Rows from block 8 of a small multi-label image tagger, named by matrix and row number. Rows with one number belong to one neuron. Each number is 500 + 25 x the weight over its row's rms, rounded and kept within 0 to 999. All counts start at 0. Numbers have three digits each.
After each neuron's rows are labels from the 100 images, of 14976, where the neuron reaches its largest size: "responds to" is what is common among them. Only what is clearly more common there than usual is listed. The data: aerial photos of the United States (SatlasPretrain). In brackets: how many of the 100, against the usual share in percent.
# gate: MLP gate (model.blocks.8.mlp.gate.weight, 768x256), inputs 0-255
# fc1: MLP up (model.blocks.8.mlp.fc1.weight, 768x256), inputs 0-255
# fc2: MLP down (model.blocks.8.mlp.fc2.weight, 256x768, transposed), outputs 0-255

gate.384:494502503537502472559507508529509482496485506510514512457457544493561486502503501504500503526464538506462496459483459462495511500529525521512470466475506516503500487505511517535538517486541506517507532519490497525524533503518501489492471525554470489451518477537490488522489486488518478468476477493519498505534490476423495486503521492474533505481507478518481482500486463491506474493497529504531497513494466484484475443548475460526457522504469483510524543447520462472501487517494577537517493502527478505481481490454523504459457499488491523489529512495502504504529476494487445486463505485544454500508460502515500472452512514501506517515511497485483518471476520468488461501502506512531490518476507499538531462497502490487499511511548477490530564501541529514480476562542498
fc1.384:516487484491519485504532512491536494511492511535532540471517507483505506466492498520480488507532490465468545511508497536442486518466500494503509529480538474487485447507494493470523491569502496482481497527503482444537510520477482496474522520496530497537433434454518492480444502482483465511479537471494506505522509480516479523538515481540475512474487525501508463539433513491566534482504537472479503508473523509504544475530509505507484508524520486532483509477501508430479517499531457535475476527497488493530544505500505509491512506462522484521503505512478538491484509500529490528510489502493530510482513516471504501495522526530486466522503512524499488457532494497519496525519448469433507514499506468479554542483499512476499468508499514468515455505497442511523478481511515
fc2.384:523517507509522500569550543515541511499478487462503475453507527519491501490476477548521534494482491488499498470506511529449476488498477485459492491509478466522450540504490511511514533550506465475491528446492463534541484507509505471505531495467512520489498506473455495552469472492488475533509462489518546482503518487495479498452542525546490543495497507500519490531451517529532495484522498483489531468466465509547498563508478493501505468581448508520501520507476474499467507486501529504495478446458473526514512526477535473489534525532540515512481514488456487494476526515475506479479486479525478513528539489492521492534510516506531451493515453499464514519510462542514467498494470494516485496526498508527479498496510490496486485490490500489497509482538516491497498479498488
responds to: crop field (43 vs 9)

gate.475:479498490538484514483466529481494516517501494467531523532528488471507509526492496518470512511494560512504459500505546529523512447473504498502464532538500529517526510460527478501487513506506504474498540466480499482470462503487458513514517482458530528477502528503524519516490529528529543426530527480468519503497519488565514511476473525495441522474517526535499500488501515486490491552497514493558497486494523511506461534456505481493502477487520523478471492536502436541461481511502490501507494499523481495523477475543501484524496502503525539517516530546502512483445512477540487516447498481464445506475443487459444488523463521495475464460530507517487529504498492495516511523499497474505493503540510465489465521502488518500480463517462523518523494494488526485514488493458511
fc1.475:512496506477498530443482473447477545494505494456509511521531479503478485484510516515478498516521492506542528538527549504514470496471503509472511499517536463520503490487516492459481512498447498472498499492503459446499496527491514528526511500434533530520486532477529504506500505483504534495488503471477485508497499517541510504489460515506502538499467533509501505516528480486501510514481479466500534474475511508546527533447501498500522452483532533487472455529496496512476499482538467464498510474477525516547512469551467511528555528475511518525504492525473528536436502516541538571510526511448503477472501495446477545531516499502491493477493474519494499503488486526510532512537497482463527506509493490461489539508496503523493476495485548484479445470474488509511510479478543
fc2.475:509485515449495505491440484444485537481481527484481474509493468535459509511507527507522523476524457535498466500480499493508487478526505467524546527527481500476526532507476473443469489491471527532487457493527515483550470455489510536536523481509507508532525519493533478506508489495522509511488487491487443461519525555522514500490481532479521465542533488475496515506540493505511512494482523466483489526516493495514506459486514558510532474477519529492520453518485542517518493529476460459504520503485538482471506514517499521511497504488463438549506514509506508534483484517533523472519499468483513514464516498524497537528501516490501506521478486482566436499479432531528526471512522514480508481476498474470480514526514497507460525494514530491503469507532529504501498460467514
responds to: building (79 vs 41.8)

gate.368:452495488525493583511533526486507535497529503492520502501543505523514497502516441482486520497532531528498514494510522517512500479493479495521474526516522518486481488501516484461469529490506504453503495487524495490476481471505500509465532520464490505533512501503484474524544463497513475465543516502495533557421532520519504490481494493471460552477534515521477501517488493526481483521476503465548473480570533504513535519477488485480482527524488536497503491540513488497488471482496502519562499508500481479452459467544470484527486525500510502503525507538490521508455513498541493497476494487472504513530469512499456502522489456458514471480508506543516505520504494495484478520462554472497454535557544488486477536521500500494498483518501470535519506513477475525493464495453518
fc1.368:469492490497497530484506500472503521484502508493491464521518487504501516494501470491495525522502498524528529516532540549522494510514474461516475508483513508480482529509491459473460523473502479460530482469534470512479499507550521520488559523448475496537484508509477508514556443533492496491525473503475505529451531533532532494496528501496493517497522491497498493501524481514427491503502496481521508477564487506536531534472454511511516491491504530552496465539498500534487495536527495484516495469472489488470463496554449523553492481522465491501493493489505508510480508523514492501501507484476510511537499485474450522535489521470503440498502493515506492549533505504486474518440515480528469558571523492499460533515482507506501500485498497512488492499476445543485510487439525
fc2.368:514495503518471479473451494512489492468484493511482490502514477449494526525474485463495468516484476484494524537566491522499489558509489493501487507491507477483501539516488497520458463443523500522513516532507508517462527549543510482457489507497504455538501487496540528504505507546508529483500481508460511502475496478515529534526501502493517474501460467491491460480504471486470499484495525508513503476509500535490491537500446441490490480473489500573488499489518506497538525551517512464517494504533474509509511453507493561539512457554463531461542556514533462520534482519503493473503501507479501535510504493481502553474501482530495473480497524501504508520487568519483458486478470502479525520505484496480490483464491513554528506497491530485506510479510477515470539499480548
responds to: building (77 vs 41.8)

gate.75:512511473539432470510528528503544495493504483516516533498496512469522495531500485505467509495489531478431518501480478504495531486434529515491508530505517522500484472449548522482525511496541527454455519489468497480494496472486478521488499508530543518478512465474483481508497534488499501490513498463471540511485514477493502502500483478515454514447558546538470499517482497469527488516519535504506443451493487500468520466523522496513479517481512502493476488497511483505502517494493490506489457538524496512518499463487520499476511504472529496484525510525476521485469500453506532509471485520514494525438472519522455498535502457528526498458516500529496511464454492454525503557527499496487522487489507492458526532518560537474503484532467483513545520529494515525546489488480472
fc1.75:452481539506506538478526483496493486525504509533540520523498507499517537499529493505475449535523503493510514496495510503483481496492499529500467501484531515472532456464509506525518515518471460493513512540547462478516555524513472504450484469474503488513485544504514454458525521492481499492500506503506459526520499509498490479548484470481529519490484462504487502482473476484483499495453478486516520503557537492491558480502496506518489507535485496471427479525502476475437510485548524540512518498496487512484490463527474498499459480488511513523495511488509491497470528508543481533486510516481491515562483546471449494472474521470472511513534493524554513502509528462449503494530522487507491542539474468493543517497499457504511513493534488493493490467487430506499482533538532
fc2.75:507503446461474488478525489471468469545546510491476531498492489475519510480508460499492528500484493462496490514445517507517553487472542529523511468495526531475495486461518530550519508476503501443512508504513466465481500497501522527490493535496454537478514501564514521477531512500486476477497507488486534522525462499520502507476520501481449507471456498507494500480506476510407477497534499510518475465506497499464524474474529475492475519459525498483498504454512483536504524462487484542510461487549516459490481511503487507510519524463510495480482451488520494503501492493473512510530534515517514522464520499495521461484491488492460533501488517481529535496499560460510483537494517488522503486505516501516523519525506532497555503521512459544488520457489479533503511552542466
responds to: building (100 vs 41.8)

gate.570:522495493558481521511535559510536499571495497547509509447528494509533492464505505531499468496518531476451533521509495521503495467471506522458479545484497541527508467489531506538521482522494449511495539545524491502495512506483463486462504515516546495479484473488523484486454548503502491476512493529493513529516529454478457486518494491507513506476507513534455504487462502479507526470439522565525496499461508528482498516537548484499477517516484509510445467473515465480467509501510520502478488516544462501510512505466496489450478503503519518472505533479477470486487537445470473495459453514488474511502476513503490535458516502509489476509525489532499556496497532475480493492490470505481505496513465478511497495511512509465507470512487460472516518517484520471537482520504490
fc1.570:503462495530515520447497522482478556520501506498524516473534534502509513480503432483489510510499521514476500513507500496538441491494472539505472496499510520545501506542524493510479521551476489520528534519480489490496484556447514488482491501464475494496508513490544513534476534475534504465498523501561528538495498498521498510480471458480509541478476497513491488485503497543494483479495485455540472520466560488516522506422491455458485482468490524503519518499524468475487461461520531523550525457513494492514504542505460502501530525466518549511529475531502511498493470516505499525468535492470480457520470522477495514486496461515480481479503481520527516497485520482486462479533518479510479486507523510478490513494475524504544456502480518500538499530501507439505471508521480
fc2.570:511477530437518480465464488451474533471477478461490496544480487507463482533496510496484499512493460548505454482536479486498484506521477507535510495510495459501538534533484484479487499519459545545511454499480484448520477505505539508524495475517489486531502545526508468537507504493552546516481518491493450476518523545468528506510507519480539480516519495466488499504539495491493514512496496411447492526498488482523511419462473556510550488471513524546540492512471541503505466522481486498483514493463579502502500507513475524516502506512499460516525525516521525521512489528538516510516511481480517502466527489498526512499485508513505516502464500479518455487495489513510502480481504483505494481490497509468509499482492492520476513473492537486479494541522525507471506514504527
responds to: building (78 vs 41.8)

gate.479:482535530497508502485516485513527515541508468489486496486479486529483501485537555536491519510516526471515469494501546536495505502492479467474472507523515487495537464458491494490505524555487518471504521487492494434482492495539464527500502518448496553488545499479476527514471527502527500471545518479500486547481489533505497492510488516518495550496520479519478489525458473449501549496507521471532515481537484466510503524507478497502520487494521495464487482542528462512435521488519513508510498493505486510521495447509497481499483473482532518515506464511493507480427538492514519529483531513502480503465475525428430496523478523474454519509536503515463497505515503510530544523486498516453470514507526464498476507481489487482495503501504545518507466469484495539532489518501564
fc1.479:516470487515503496519514541506500462486520497482539529478510553480551476510493466516492494492515499510467506500472469462469517492475540540503531496466543514513496483496539515497535497499481473490454491518524479523530468471482508471505494517558530472510468477510509470494479497468492498508473493480471508476527543440461507504480534517476513461465495534512497507529488503518543491458484491515488488509457495512490519439530530496508448506513471533501503521445455512445499481493492486537506484540518507512491500536496544509454503557503489484495529525503465519494541508480499467487494470488511512497505506498527544460486493478502485513531482533504516523470502521481476456490499509487491524484480476541500571523512544500452480480534503469462530536531518504470530465488520458
fc2.479:482495482523526524519573518510528492527527483497533537475530541526541486474505475524502468509533529473500511472456525463472523453475531501478517491502527540528461463476535519490517539514507474461475538486504497488535470455466484508502529507498520535439501514497468516507514465463487468472498500497504531516502505467509470491477513516490464515463514507550478539514455481510522492466496485508535507507487512475541513508496521481513476507522473500445499502507484493476476503430501499533493515515533469513479505522509496457481505556442540515500463469504477517492460506483507496517479491487511481491512453516507495472523505495503470508520527483507480524485505505483484507511521532499512458480521507505520536520551512521440497467525521459518521490484463497481538435505526469
responds to: crop field (29 vs 9)

gate.617:479523497524443518507489507488505471521502512524507526511502496461514513524511508494450485473478528464453500504500478484503505458478530523481499523486530585493503485478533537531515492526542471501471535506501520491498528491464430519494459479525499535501531533506549465480472547471477519476514519484500503514515488478484462512495481461511475510463484474538507495481503492459517492507519523500513483475520534509451539503525511488492459519518505480445457512451520472465498515457530510546499493535536492467492463471479513493478496476488496504529501505513513511462504476455494506488479519519513490495479467530529502467482465468489500537474538504493516524499452508487495506498594520491511540498490471496471511498506523490511529509515490446504526515532542502463523512522537495
fc1.617:485496434502501487489476498501465473483486516550497527499465494508514494480501492464513551513477521488487503484513519486513515516478509525511499527493490488475502512514531509520439453456505508504517511543525515486456490506493508527497468498489436527466529496545529501489491470518529522460491471502533473535506471485511503516479470423517522484496455494542492491508535499487488507517474493487525477520482542491462497514510497459446486525457520479485515554484526477502535493478520520492519516495567486464526498536497482527515503509484456520512539471557530491518546460489479509498469540484475486460495459472482541482472476470518496528496493486481503516533465507494470464486517494543510504490454590503492525502490516487526522504498519519491515502475549499508504508516528504
fc2.617:506509513485500485491489497499482493492485505493481475486497458487450497523471476472508494504486427527505536500567496502491449545524452498496468499506470483525497547533457452525486499510514493544526506492475520510516488562514527471484511472467492498515471493497496516521494495534527531533512492521511509511468490494490505518519540492515550511551467487449510471476493528521474505516513481488447516499494505526497474514490443480498507483517491502568498506510477525508516492543500547470505526468448502530524509513496487550508519477576486539476538533486528460519523516544521472510527502479480499506540568500470534537485503504521532469475474484503479482539504525519488470465480478489503507499513503500506459483482483503527518502467485511502482517494485475494446530507481535
responds to: building (68 vs 41.8); parking lot (27 vs 2.3)

gate.322:508490484531511484544511507497468484504498512499474505482500527470528516526464504468469488505487534440477477495498438517507550467534495484490486492511471517489515482528523519518524500508512508530509504505464520516497514479502473467516483501549490503505544537541504503511513543468529447482512487524499514538527514494483455497481500490496517497444522435522484508473500468525462489508526501526527443550481495502508479474489507497468494530463507498446514539465509477474512485527482499534504465525524464464500436522507501486471472496525519498481485531525528472471508465474471482526491513470532475481526460544542512442458503516498526526500525511458481516501468504491507503515531513505528495455470513515460533519488494512503488509514492471508527540522522506508499534550521430
fc1.322:489476469492514561512484495491477531521522504461460515512514490500486505523498494494499506516548491503535495512485520524519551464487467467524512532533471494509462497525501503459487513501449485478497467472495502528467449464515494520529554513464527528536495529501484481503550512480488455503525492506463504536471508546538476464477477540497470530480526539488525565504508482546450500494513497510501471530480515501524512523448513518503543510494528558482495502498453516510502472496484442467501486498492492464486480510552494500539512544494504480488477484524502493530473539491497530517520509488486517505496502509524508511528481494472523505507477510497487485536506464501480530542494525501502467500537533502478491559513502543515446479525489480507484514478468472500524531469445450
fc2.322:496485506462504534512478471471505535519496516490489495506511478521484483476527511506505539468545473513518477493444499462521507457497529468513514528529488544509488496501491487443497512463476492490481475495539513498512467411446519555568522505523486564502533491511494493476531504488499495515489487505483452512484534549518493466485506504469466471515552497488530529521524503535514480485488523496484476511527510500513527469501538568500511495485530547451506476506486511549511488484466454504501479516492535461492503515502516485512491525452469466553489491487479514508472499484498526494509487488512527482440512508518500518534503503482493538495457489479537450504467447507517551506509543488491509494474513490497497505544525515512480500506514486503500470496530502511531500471477467
responds to: building (70 vs 41.8)