Weights of a small multi-label image tagger.
Model: 11.4M parameters, 40-pixel images, arch perceiver, norm layernorm, patch size [4, 4], width 256.
Training: ademamix at rate 0.0008, batches of 128.
Rows from block 4, named by matrix and row number. Rows with one number belong to one neuron. Each number is 500 + 25 x the weight over the matrix's rms, rounded and kept within 0 to 999. All counts start at 0. Numbers have three digits each.
# gate: MLP gate (model.blocks.4.mlp.gate.weight, 768x256), inputs 52-103
# fc1: MLP up (model.blocks.4.mlp.fc1.weight, 768x256), inputs 52-103
# fc2: MLP down (model.blocks.4.mlp.fc2.weight, 256x768, transposed), outputs 52-103
gate.297:488523482530542544512477484546513478467523494543509483525504523494509462511502476492537460473468524508534503488529447464482468503491505472493483507488504498
fc1.297:485521511473530482483463475549515522534508504515487509472493512530479469494499471494488502509542501517491490478531487542487522514503489523497536536545540509
fc2.297:523486498509509498507493514497485486506486519498490476491470489472496496512526512500538508501510488532503497525523504489474511517474464519494497487509523504
gate.299:488510526503510518535481490471487456489491512513526493521466507472540512514495501495486507476469502468506519503486499497500490497464504481498439488492504463
fc1.299:513496501487493471486519512510494535495504510505493490469528504535479504492503506510509485500500479531494497513514505506513507489506491508505528516504514521
fc2.299:507506502490510513513504499482499495502502506493504505507482502499508506495497504494495502484503505504498505513515497485502486509493497495505490530496504487
gate.300:494484524493496470543507522493531501504532537500501517513464478502489479502523492491504485534499510507549486501504513512501509505479514510493478474530488498
fc1.300:487512480506511441466473552617525561512543483494454513509510490570433480490459449480441439564524498498557457390561469517482525523504505525469578523545508524
fc2.300:509499499502493496501501496499502508507501503496494492494508493506504500506500499509489498509505500499500500501504502493505506499486495503499510491491494510
gate.301:503505491489547469490497503518518494508524527514487495501500520509449494495492469482498480474518534510510508471517501502457497519477523505488526534534531511
fc1.301:482488515489502494500507476474501509520513493494510509519490512514540510501487506505464500511461504482496486523470518498520488496494476478494510488510482491
fc2.301:507500494479503502512505488500524505506513521489498513499504501510500506494475506500492504484513503483504495507500509517528490492498505494501499517492496493
gate.302:495504507491527534494489492500517463506500510500495496516478499478527506501500503500495503476479518499495491498489515481494449523487445491471489519518512493
fc1.302:500497494514503496501492527518503493472456514519518502486532493506465482503509520486544512510485462492484531511501445507487513505495492514523526532447498504
fc2.302:524491481474505500492497507491480488491486519503495493486493501479504488528497517506505521502517484495493506493504512493503497525505472484508491504489525527
gate.303:494464499507509532496513504544513506469518514530493507523469468470497505509491516520484505537530505490523481437497530463503517468449492477494487505489506522
fc1.303:556388578499524524473523491487565486544550496508473514538379465492498576503487503554394461521584532534540519445487714511581504507438527523561426469511482556
fc2.303:493510514512506496511493496515501487487507498500495500491489505453489508495487500478497496494500490503504479497510511506511507516509515496504499497514477488
gate.304:516512486495512535530528517552531471504485556519516499533512467496468471477486493463627484488467513504517577468520440488450513493496478493527519502460510490
fc1.304:484506469508509513499503484529484512487472534527507466478582526485475494506480521503570491491483497477482471521497433459445471448488481484478513519482537494
fc2.304:498492497508509510492490487491506482480503482508506512505505491460491493510502519498513495500501500489498495496482504490497493498530509486498493484499498502
gate.306:492464502496549550506502475495533497472504508522523485528482504501536515478468527490542487496527498496493563480486536463487465480456473472485449506443534512
fc1.306:489575453487485483500513536461431467503503536538446489462504522497497480507528493535516539466455491522463499543545393526451546527524484488480501561545536519
fc2.306:498502497487516500504514514515495506521488520504506489478494505523517486493506510489502509511515505516510493509528493495496495491487486483490492505491516498
gate.308:480508448495485518530482497533529519509486520570519488497586512490463482492456508474568488500511469497499506495503464499481493480509516522517537525482503460
fc1.308:478502518491501497516514469514541516532520501549503519511487497485513508504475487476538471540498523473531486497485489472518523474497485489575527508535550509
fc2.308:499507504510500489514507512502502499510511477511496504501500505509505509498496495505504500503491499509502504511501508504501502510523491501502497489486501504
gate.309:491455485494540504488488512509498485516494516476509501495488482482479465527497503501514511503505513469503501507522478468460490524477456500505502486491467526
fc1.309:497498502519497471504520493525511502507512494479502503493503525516485509528485475480506492482487520503506496480522514490509509497502500493487499486491497502
fc2.309:496505500524495492512516517491524501512525492479508528519530504532507512484503513494487525502521500487498505512493482506539514521515501479467501495478485503
gate.310:499504483525515515520497466499512470497507501543510487473481534503476523538537472478494474489489496487535509469486474437496469531498504466516513483491494514
fc1.310:520524450495458482501519524512489527513510494490506505478521507530504496494499469507529506495495496509516482525543483480485528486517495494532513533470511538
fc2.310:489498497499500497489501501490506519500491495498497512490498493479500503507504510493507514498519495506484494495502512498502510500490498493504501503491496510
gate.311:491485501481502463516523499469487532503525518494532505509501480514482494489467468529490527495501499524543505459534522537489490478486511508496500503476498489
fc1.311:508487513519502513496509500516499473517501491499489478505467515497528518487531508506425491509514499524479494516504539484533505520498512487505460468523492524
fc2.311:510501506499503500513503504492507500503500499508501510498508508502494475509500497509503499505495497499496499513488502494502516515481506507502503488517498515
gate.312:495515475497513514483498496483495486479476503519513480480477496479482519506515513522525510510503517507503512473485503503484490511488490470507505492520503496
fc1.312:504519506508495465510515498509509502529495507500498501506519496527492493513478490500516510506479489506509463475495501511508505504506515496485518490480482496
fc2.312:505496499496514510500493495506478497483493523505504491492495485476497487504508504506505495497510497507509494494504496504496493500473490504499493497518508503
gate.313:490509459510505492508533490519468511498528508514521468488488508477525461510503456499540493474447530519526522487514479472482519512492508469524503466533497501
fc1.313:501495524514508504492487520509526482475494514489463499532520502508487511489508506510513494492513494517519514530503506514513482510509518533472478524502513488
fc2.313:467504503525498499496494506509509511503508486505519498511519516514511503493500503503510497511508527496493529497483493503509541492494516478491499488475492496
gate.314:480513498473513515491498511488494524482492525509528508480488484482510492518481524556514514519498512507508523514486502492486494483476465492505491507528513496
fc1.314:515530489523496477513505533522508477521500528506491486514517556498472452501500491525567529481468461495497493492517463509481491510501481498456489524494526528
fc2.314:497497501491511515504505497496500498493496514497500512490488498503503493499497509496503507492517494504510503507506505504513492504490503494502495514517497505
gate.315:466488463524522527501493487507533503497514501486496490500497502484517469484532469498495497508520512491510515465546477481472508508494478485504495497487499509
fc1.315:520497520470482482513504510505484510499493516521515504499512468503498490487485515498494503509499469507501496527488503527519495499493514513506497493521494481
fc2.315:516488482501504500502506504492478505483489501490499496490496479486496485522503506494507493509515490504506495493503488490483509502495511508498505487494510502
gate.316:482541484512499495531490497547487492500517497532503483540519515493504485499489475491537476471451545529527486504498498515497459517508537490493513492498509475
fc1.316:483516497505512492485502507491499506502507481511482508492476490501503503494500504495483492513522500496483504479506507516478544503496469519476508511495497483
fc2.316:504483479495501511488494494498505484493489520498504490505521472456476473532501518509523509516484494508502501494469503491488478498472505494508494489507494509
gate.317:486512481504493478538533496490512483523477510535543459488502509516471507492463522468552500525467486508526504501483473489507501474491474511522514474476512510
fc1.317:505515491529499517512492512480457472480500528518500458485501524493510514525528491489492501495527500483509512492477480507501504525489532499530491490512515522
fc2.317:507495494497522510512512515508504488496505511491499506493492482494494496486502529505487501496496501506510502519512499506479491516497467505495491520524486498
gate.318:524501510510515498490504510502518501502527528474508492494486503515507491483489470518452483493532507496518494481529485486488480515469519505472501508498468529
fc1.318:508495502507495515481537508494505491501508504486533479494509506514521507486504478525508512475503502480503507511509504477508467504506519502498502491488480502
fc2.318:462437491557510495394433437503460487412469457509536453500507412357450415583546535532557491552487480523536429473456568501472404490505532503532508341537495511
gate.319:478488506513507489507506503507482527475498531511515468477505479480471496516467505528481517513533487484521487482502511486517509479482487434494498477540501502
fc1.319:490497498518515519498489470485520487527500495507514482507484515512499515507502508481517484502499506506512505499490516486498498496496488517511509467483493482
fc2.319:490516499508484492503492503502489499499512478511507496499499508501509506492499504492485493494510505508504496492495510506501509495512507490499503485496494501
gate.320:507485512533506488507513517509520496485503516489461510521491514496479513525522501521469514508486485515524531501529478529512483524492519486455437495482509484
fc1.320:522472490461488383486432510448467494509570472466447541434403538500500537514544483549171533484542472534486400501522579581626483590488594538464450467559376558
fc2.320:482506499504496500504504487496513498495497510518503488504505511501495504502496501496512502508487497484498492496486501485493501487508492505502503507486503496
gate.321:493498459510523505511481470465467471499499507499544458462461503482553507454515523514496534461509457482495537567481495481520496479470473476536460505485447515
fc1.321:529527473496509510481489484505488495512517512482481493489504550535496474523539480497453511500505465489483529496506488506517499552498502517509482528448463540
fc2.321:501496500499500492484499471471510510484495515514496498506501486501493483524522504509519503524489501501494526490474494492507482491508509506510499471489495507
gate.322:504505524485481529514496513443465488491500504507519493505442465461552501486512510564492543512489515504514495538512532485527510512485481472511466493532499529
fc1.322:478489508517506512507466501488505493474489521492507503492491493482486512510497525503485500488504497501502500506499511501509495491498511495494489498499501480
fc2.322:492504495504500495494509509507508503511500489503493502500501509505501501497505497497497497504498500497494507499502487491491509496513504502495506501510495494
gate.324:501534477518564515454492507534526495489504479504480504491490516482509480485497498507444489539528528517510506439534489527498515514489544517466455518550470524
fc1.324:508486504489489494491510513516472495497511505521482483488476535512514492526506486496512492459496486467470495506505456492506500506506476481513521487483517500
fc2.324:524501541495522496544525525519493514524511499483500503501475501527517520453484492482477507473518477510517509519563491502529527516478472492468502589510488491
gate.325:517499502503492475547515524505514485527494505521501512530467504490487503498470495515466526507509509500493493478506449519500522519495480460498531504515479508
fc1.325:520502501484481499498502522512487491495508481512493504544491501485534480482496493493476512474505485511474535492501506477496497500503481509484501504477512510
fc2.325:493487507499503504502496502506491515499501507501499497500515488494493499497509516506496488512512499498506489506512502504507500503507507495498497496510504506
gate.326:488509482529499489524488519528510487499482516486513491494484474481500486497477483537502512519493516484551500503515523511519502520454494474521495506490513511
fc1.326:489484495492501513492500492492492492498507503492505503496495479500519510500509512514490509499508509508521490494513537490515489511493495492523487485508505518
fc2.326:501488493491501513495486502506490501488486493507499492482494492480499484513503511500508499500492503510512497499504520487491495512504502497501495487511493512
gate.327:489471484454539499495549499522500478534505565503497483504463479469451445498477520547466505493528442519499488515524545527475477519442469510508514534503531534
fc1.327:470449544518472521518505498496541519459479520498495506540562486478518495513501547486554499526447514475503520503470478446463498474496505464483505475473485439
fc2.327:554494466463507503524524514517511493514476510522487490464483526548514487499464474501521529473533473493517521459525494501530498543492492462481509524460541511
gate.329:490524475494515488490512458592553542525550506512439511486499536507454458511484444487450477533553520501518457445547428548496485521504527506463531509505484535
fc1.329:486498502486503502486502445520516553515540487504444525468492531497481497518510485492428493516550509499501442483507480536527490489501566505470524477536462525
fc2.329:496492507502501507495498501500495494498498494497510483503496496497507494505503500519509493498484502502506502498495509495491489482517498492503490490505515489
gate.330:512503504510512500519489517484529506529543515487505521510483507496492497529507463524432498526521542533525464450532502559526482514482536479480484496562466538
fc1.330:504474518486488511463565519477502463486471523483542479499485497488527510507501535514609501495459508483478584549464504458457545485509427476541514523414577465
fc2.330:540499494483512507501503504511476508512479522478501509492496493482485491479481510504483510487472494491511497525494471515509504511472517522478484548489490495
gate.331:481512500535490500495479488493523459512508512514475492447509558485446530534542490480449502511501499479491518488482473492525514531500515500533522474530462524
fc1.331:484490532481490479514524491486539492553484503506500518508500505531489485496495505492525482510485495497487495503465502522521476500512509526484534498495505463
fc2.331:507499498487511515504493508523487487493497504494511496503501498498513503485479498496501507484516499514507500502515491509499502508496494488473488517498511488
gate.332:462485510524492488526532508500507504500489495529471495487504484479471492520501509516531510541495514483535497524488492491524516507483519491541523476511494487
fc1.332:490499498498510499492491502497495527502522499501509500526494501505516500466499479518487504504505529515504490484509539510483516490495489495497487505504527504
fc2.332:490479507495512506494496510491492515496491524503497501491492494492494489524504502517511498513513501499502488492506508514493504499489494497507497490502497493
gate.333:506525517473524492468507503471500520478490509504508516489469502504527509468513488530503557464511517500481526508497504489507481465470496464512450511520444500
fc1.333:480477510486491547491513477519476492491513498517460517499476488485531499504499501503520488513482533486513485538499505454507487500490463482519524495470528517
fc2.333:503490514501492488493498506492506495503480510503504511507497486495501486504489483504508500505486486504493502507483490506500501491504487503510507517494515505
gate.334:509472508512511474504519518575542534523499483521498528500516465511440504488458481497486467519523498511551483459543505509536520505510528495504539479527515492
fc1.334:494483522504498510465479505472484491490502510468484509500477540495540506511525528533476509466500496469468513534499528497516464513492495531505454476502487505
fc2.334:518497498492528508504514506512516504497504514500502499510504502536512493505496486503483503500510504492496496524512480522513513505470488517501490525506508498
gate.335:480521475504531498517502473508491507498498570498486494499526514481492467496496514508520477504503530482498504509472492522462490454452470502499487528464487475
fc1.335:503538458478481494556529477561524510499449529517535494509569465490467433507480462454624490476477481459494521493481368531435492452527484518522545531441527479
fc2.335:470489539526491521508473473495486500457509507485512521520538457410486495540498565491481465503500523476508487472490490478503489477521587485541494447535469480
gate.336:497493490517495467506492503496502522509496519490497467476521527527501507484495500524496528516485482486568479521528452466510499493480485489509522522525505501
fc1.336:494517482496496489475497494523519516492488483491479525464502467500527488470502489491495491495501488493483488491536512498512501502496518531492512502514467478
fc2.336:497503517513486490511486486494505502490497516512498494506507496515496501502501498503493491505497492500507508503492498508508503503487510506495502503500499498
gate.337:498514442495508520487507500498538511477494491495479521509505482459495495481512487497497521492525519514496532500536505482478477494515518503501473483473475517
fc1.337:486501493499527498476497491531517491494535521506483503485516531508456474520503493497522487500507520470493518448499493513475494533495512518488521523463508533
fc2.337:484492494497503516481469484499467506469475472522516475493482475422498476532526504521531501513470505516508479477490513502466491490511500514516494476530502501
gate.339:490484509497505528467516465525468506487500499524508515472528536500527470506529486480508512497491493452464507546479480503506482488500521521493470512475465504
fc1.339:503498516502504498490505496477493491490493499489537512497466475499532534483510527504501499508499510517484505485486528467484508511497473491501511508508499481
fc2.339:501501503509503499497504505501496494516501485492494509519489503511505491484499495498497511494497503507491502497512489494503514511508495505503508499499505494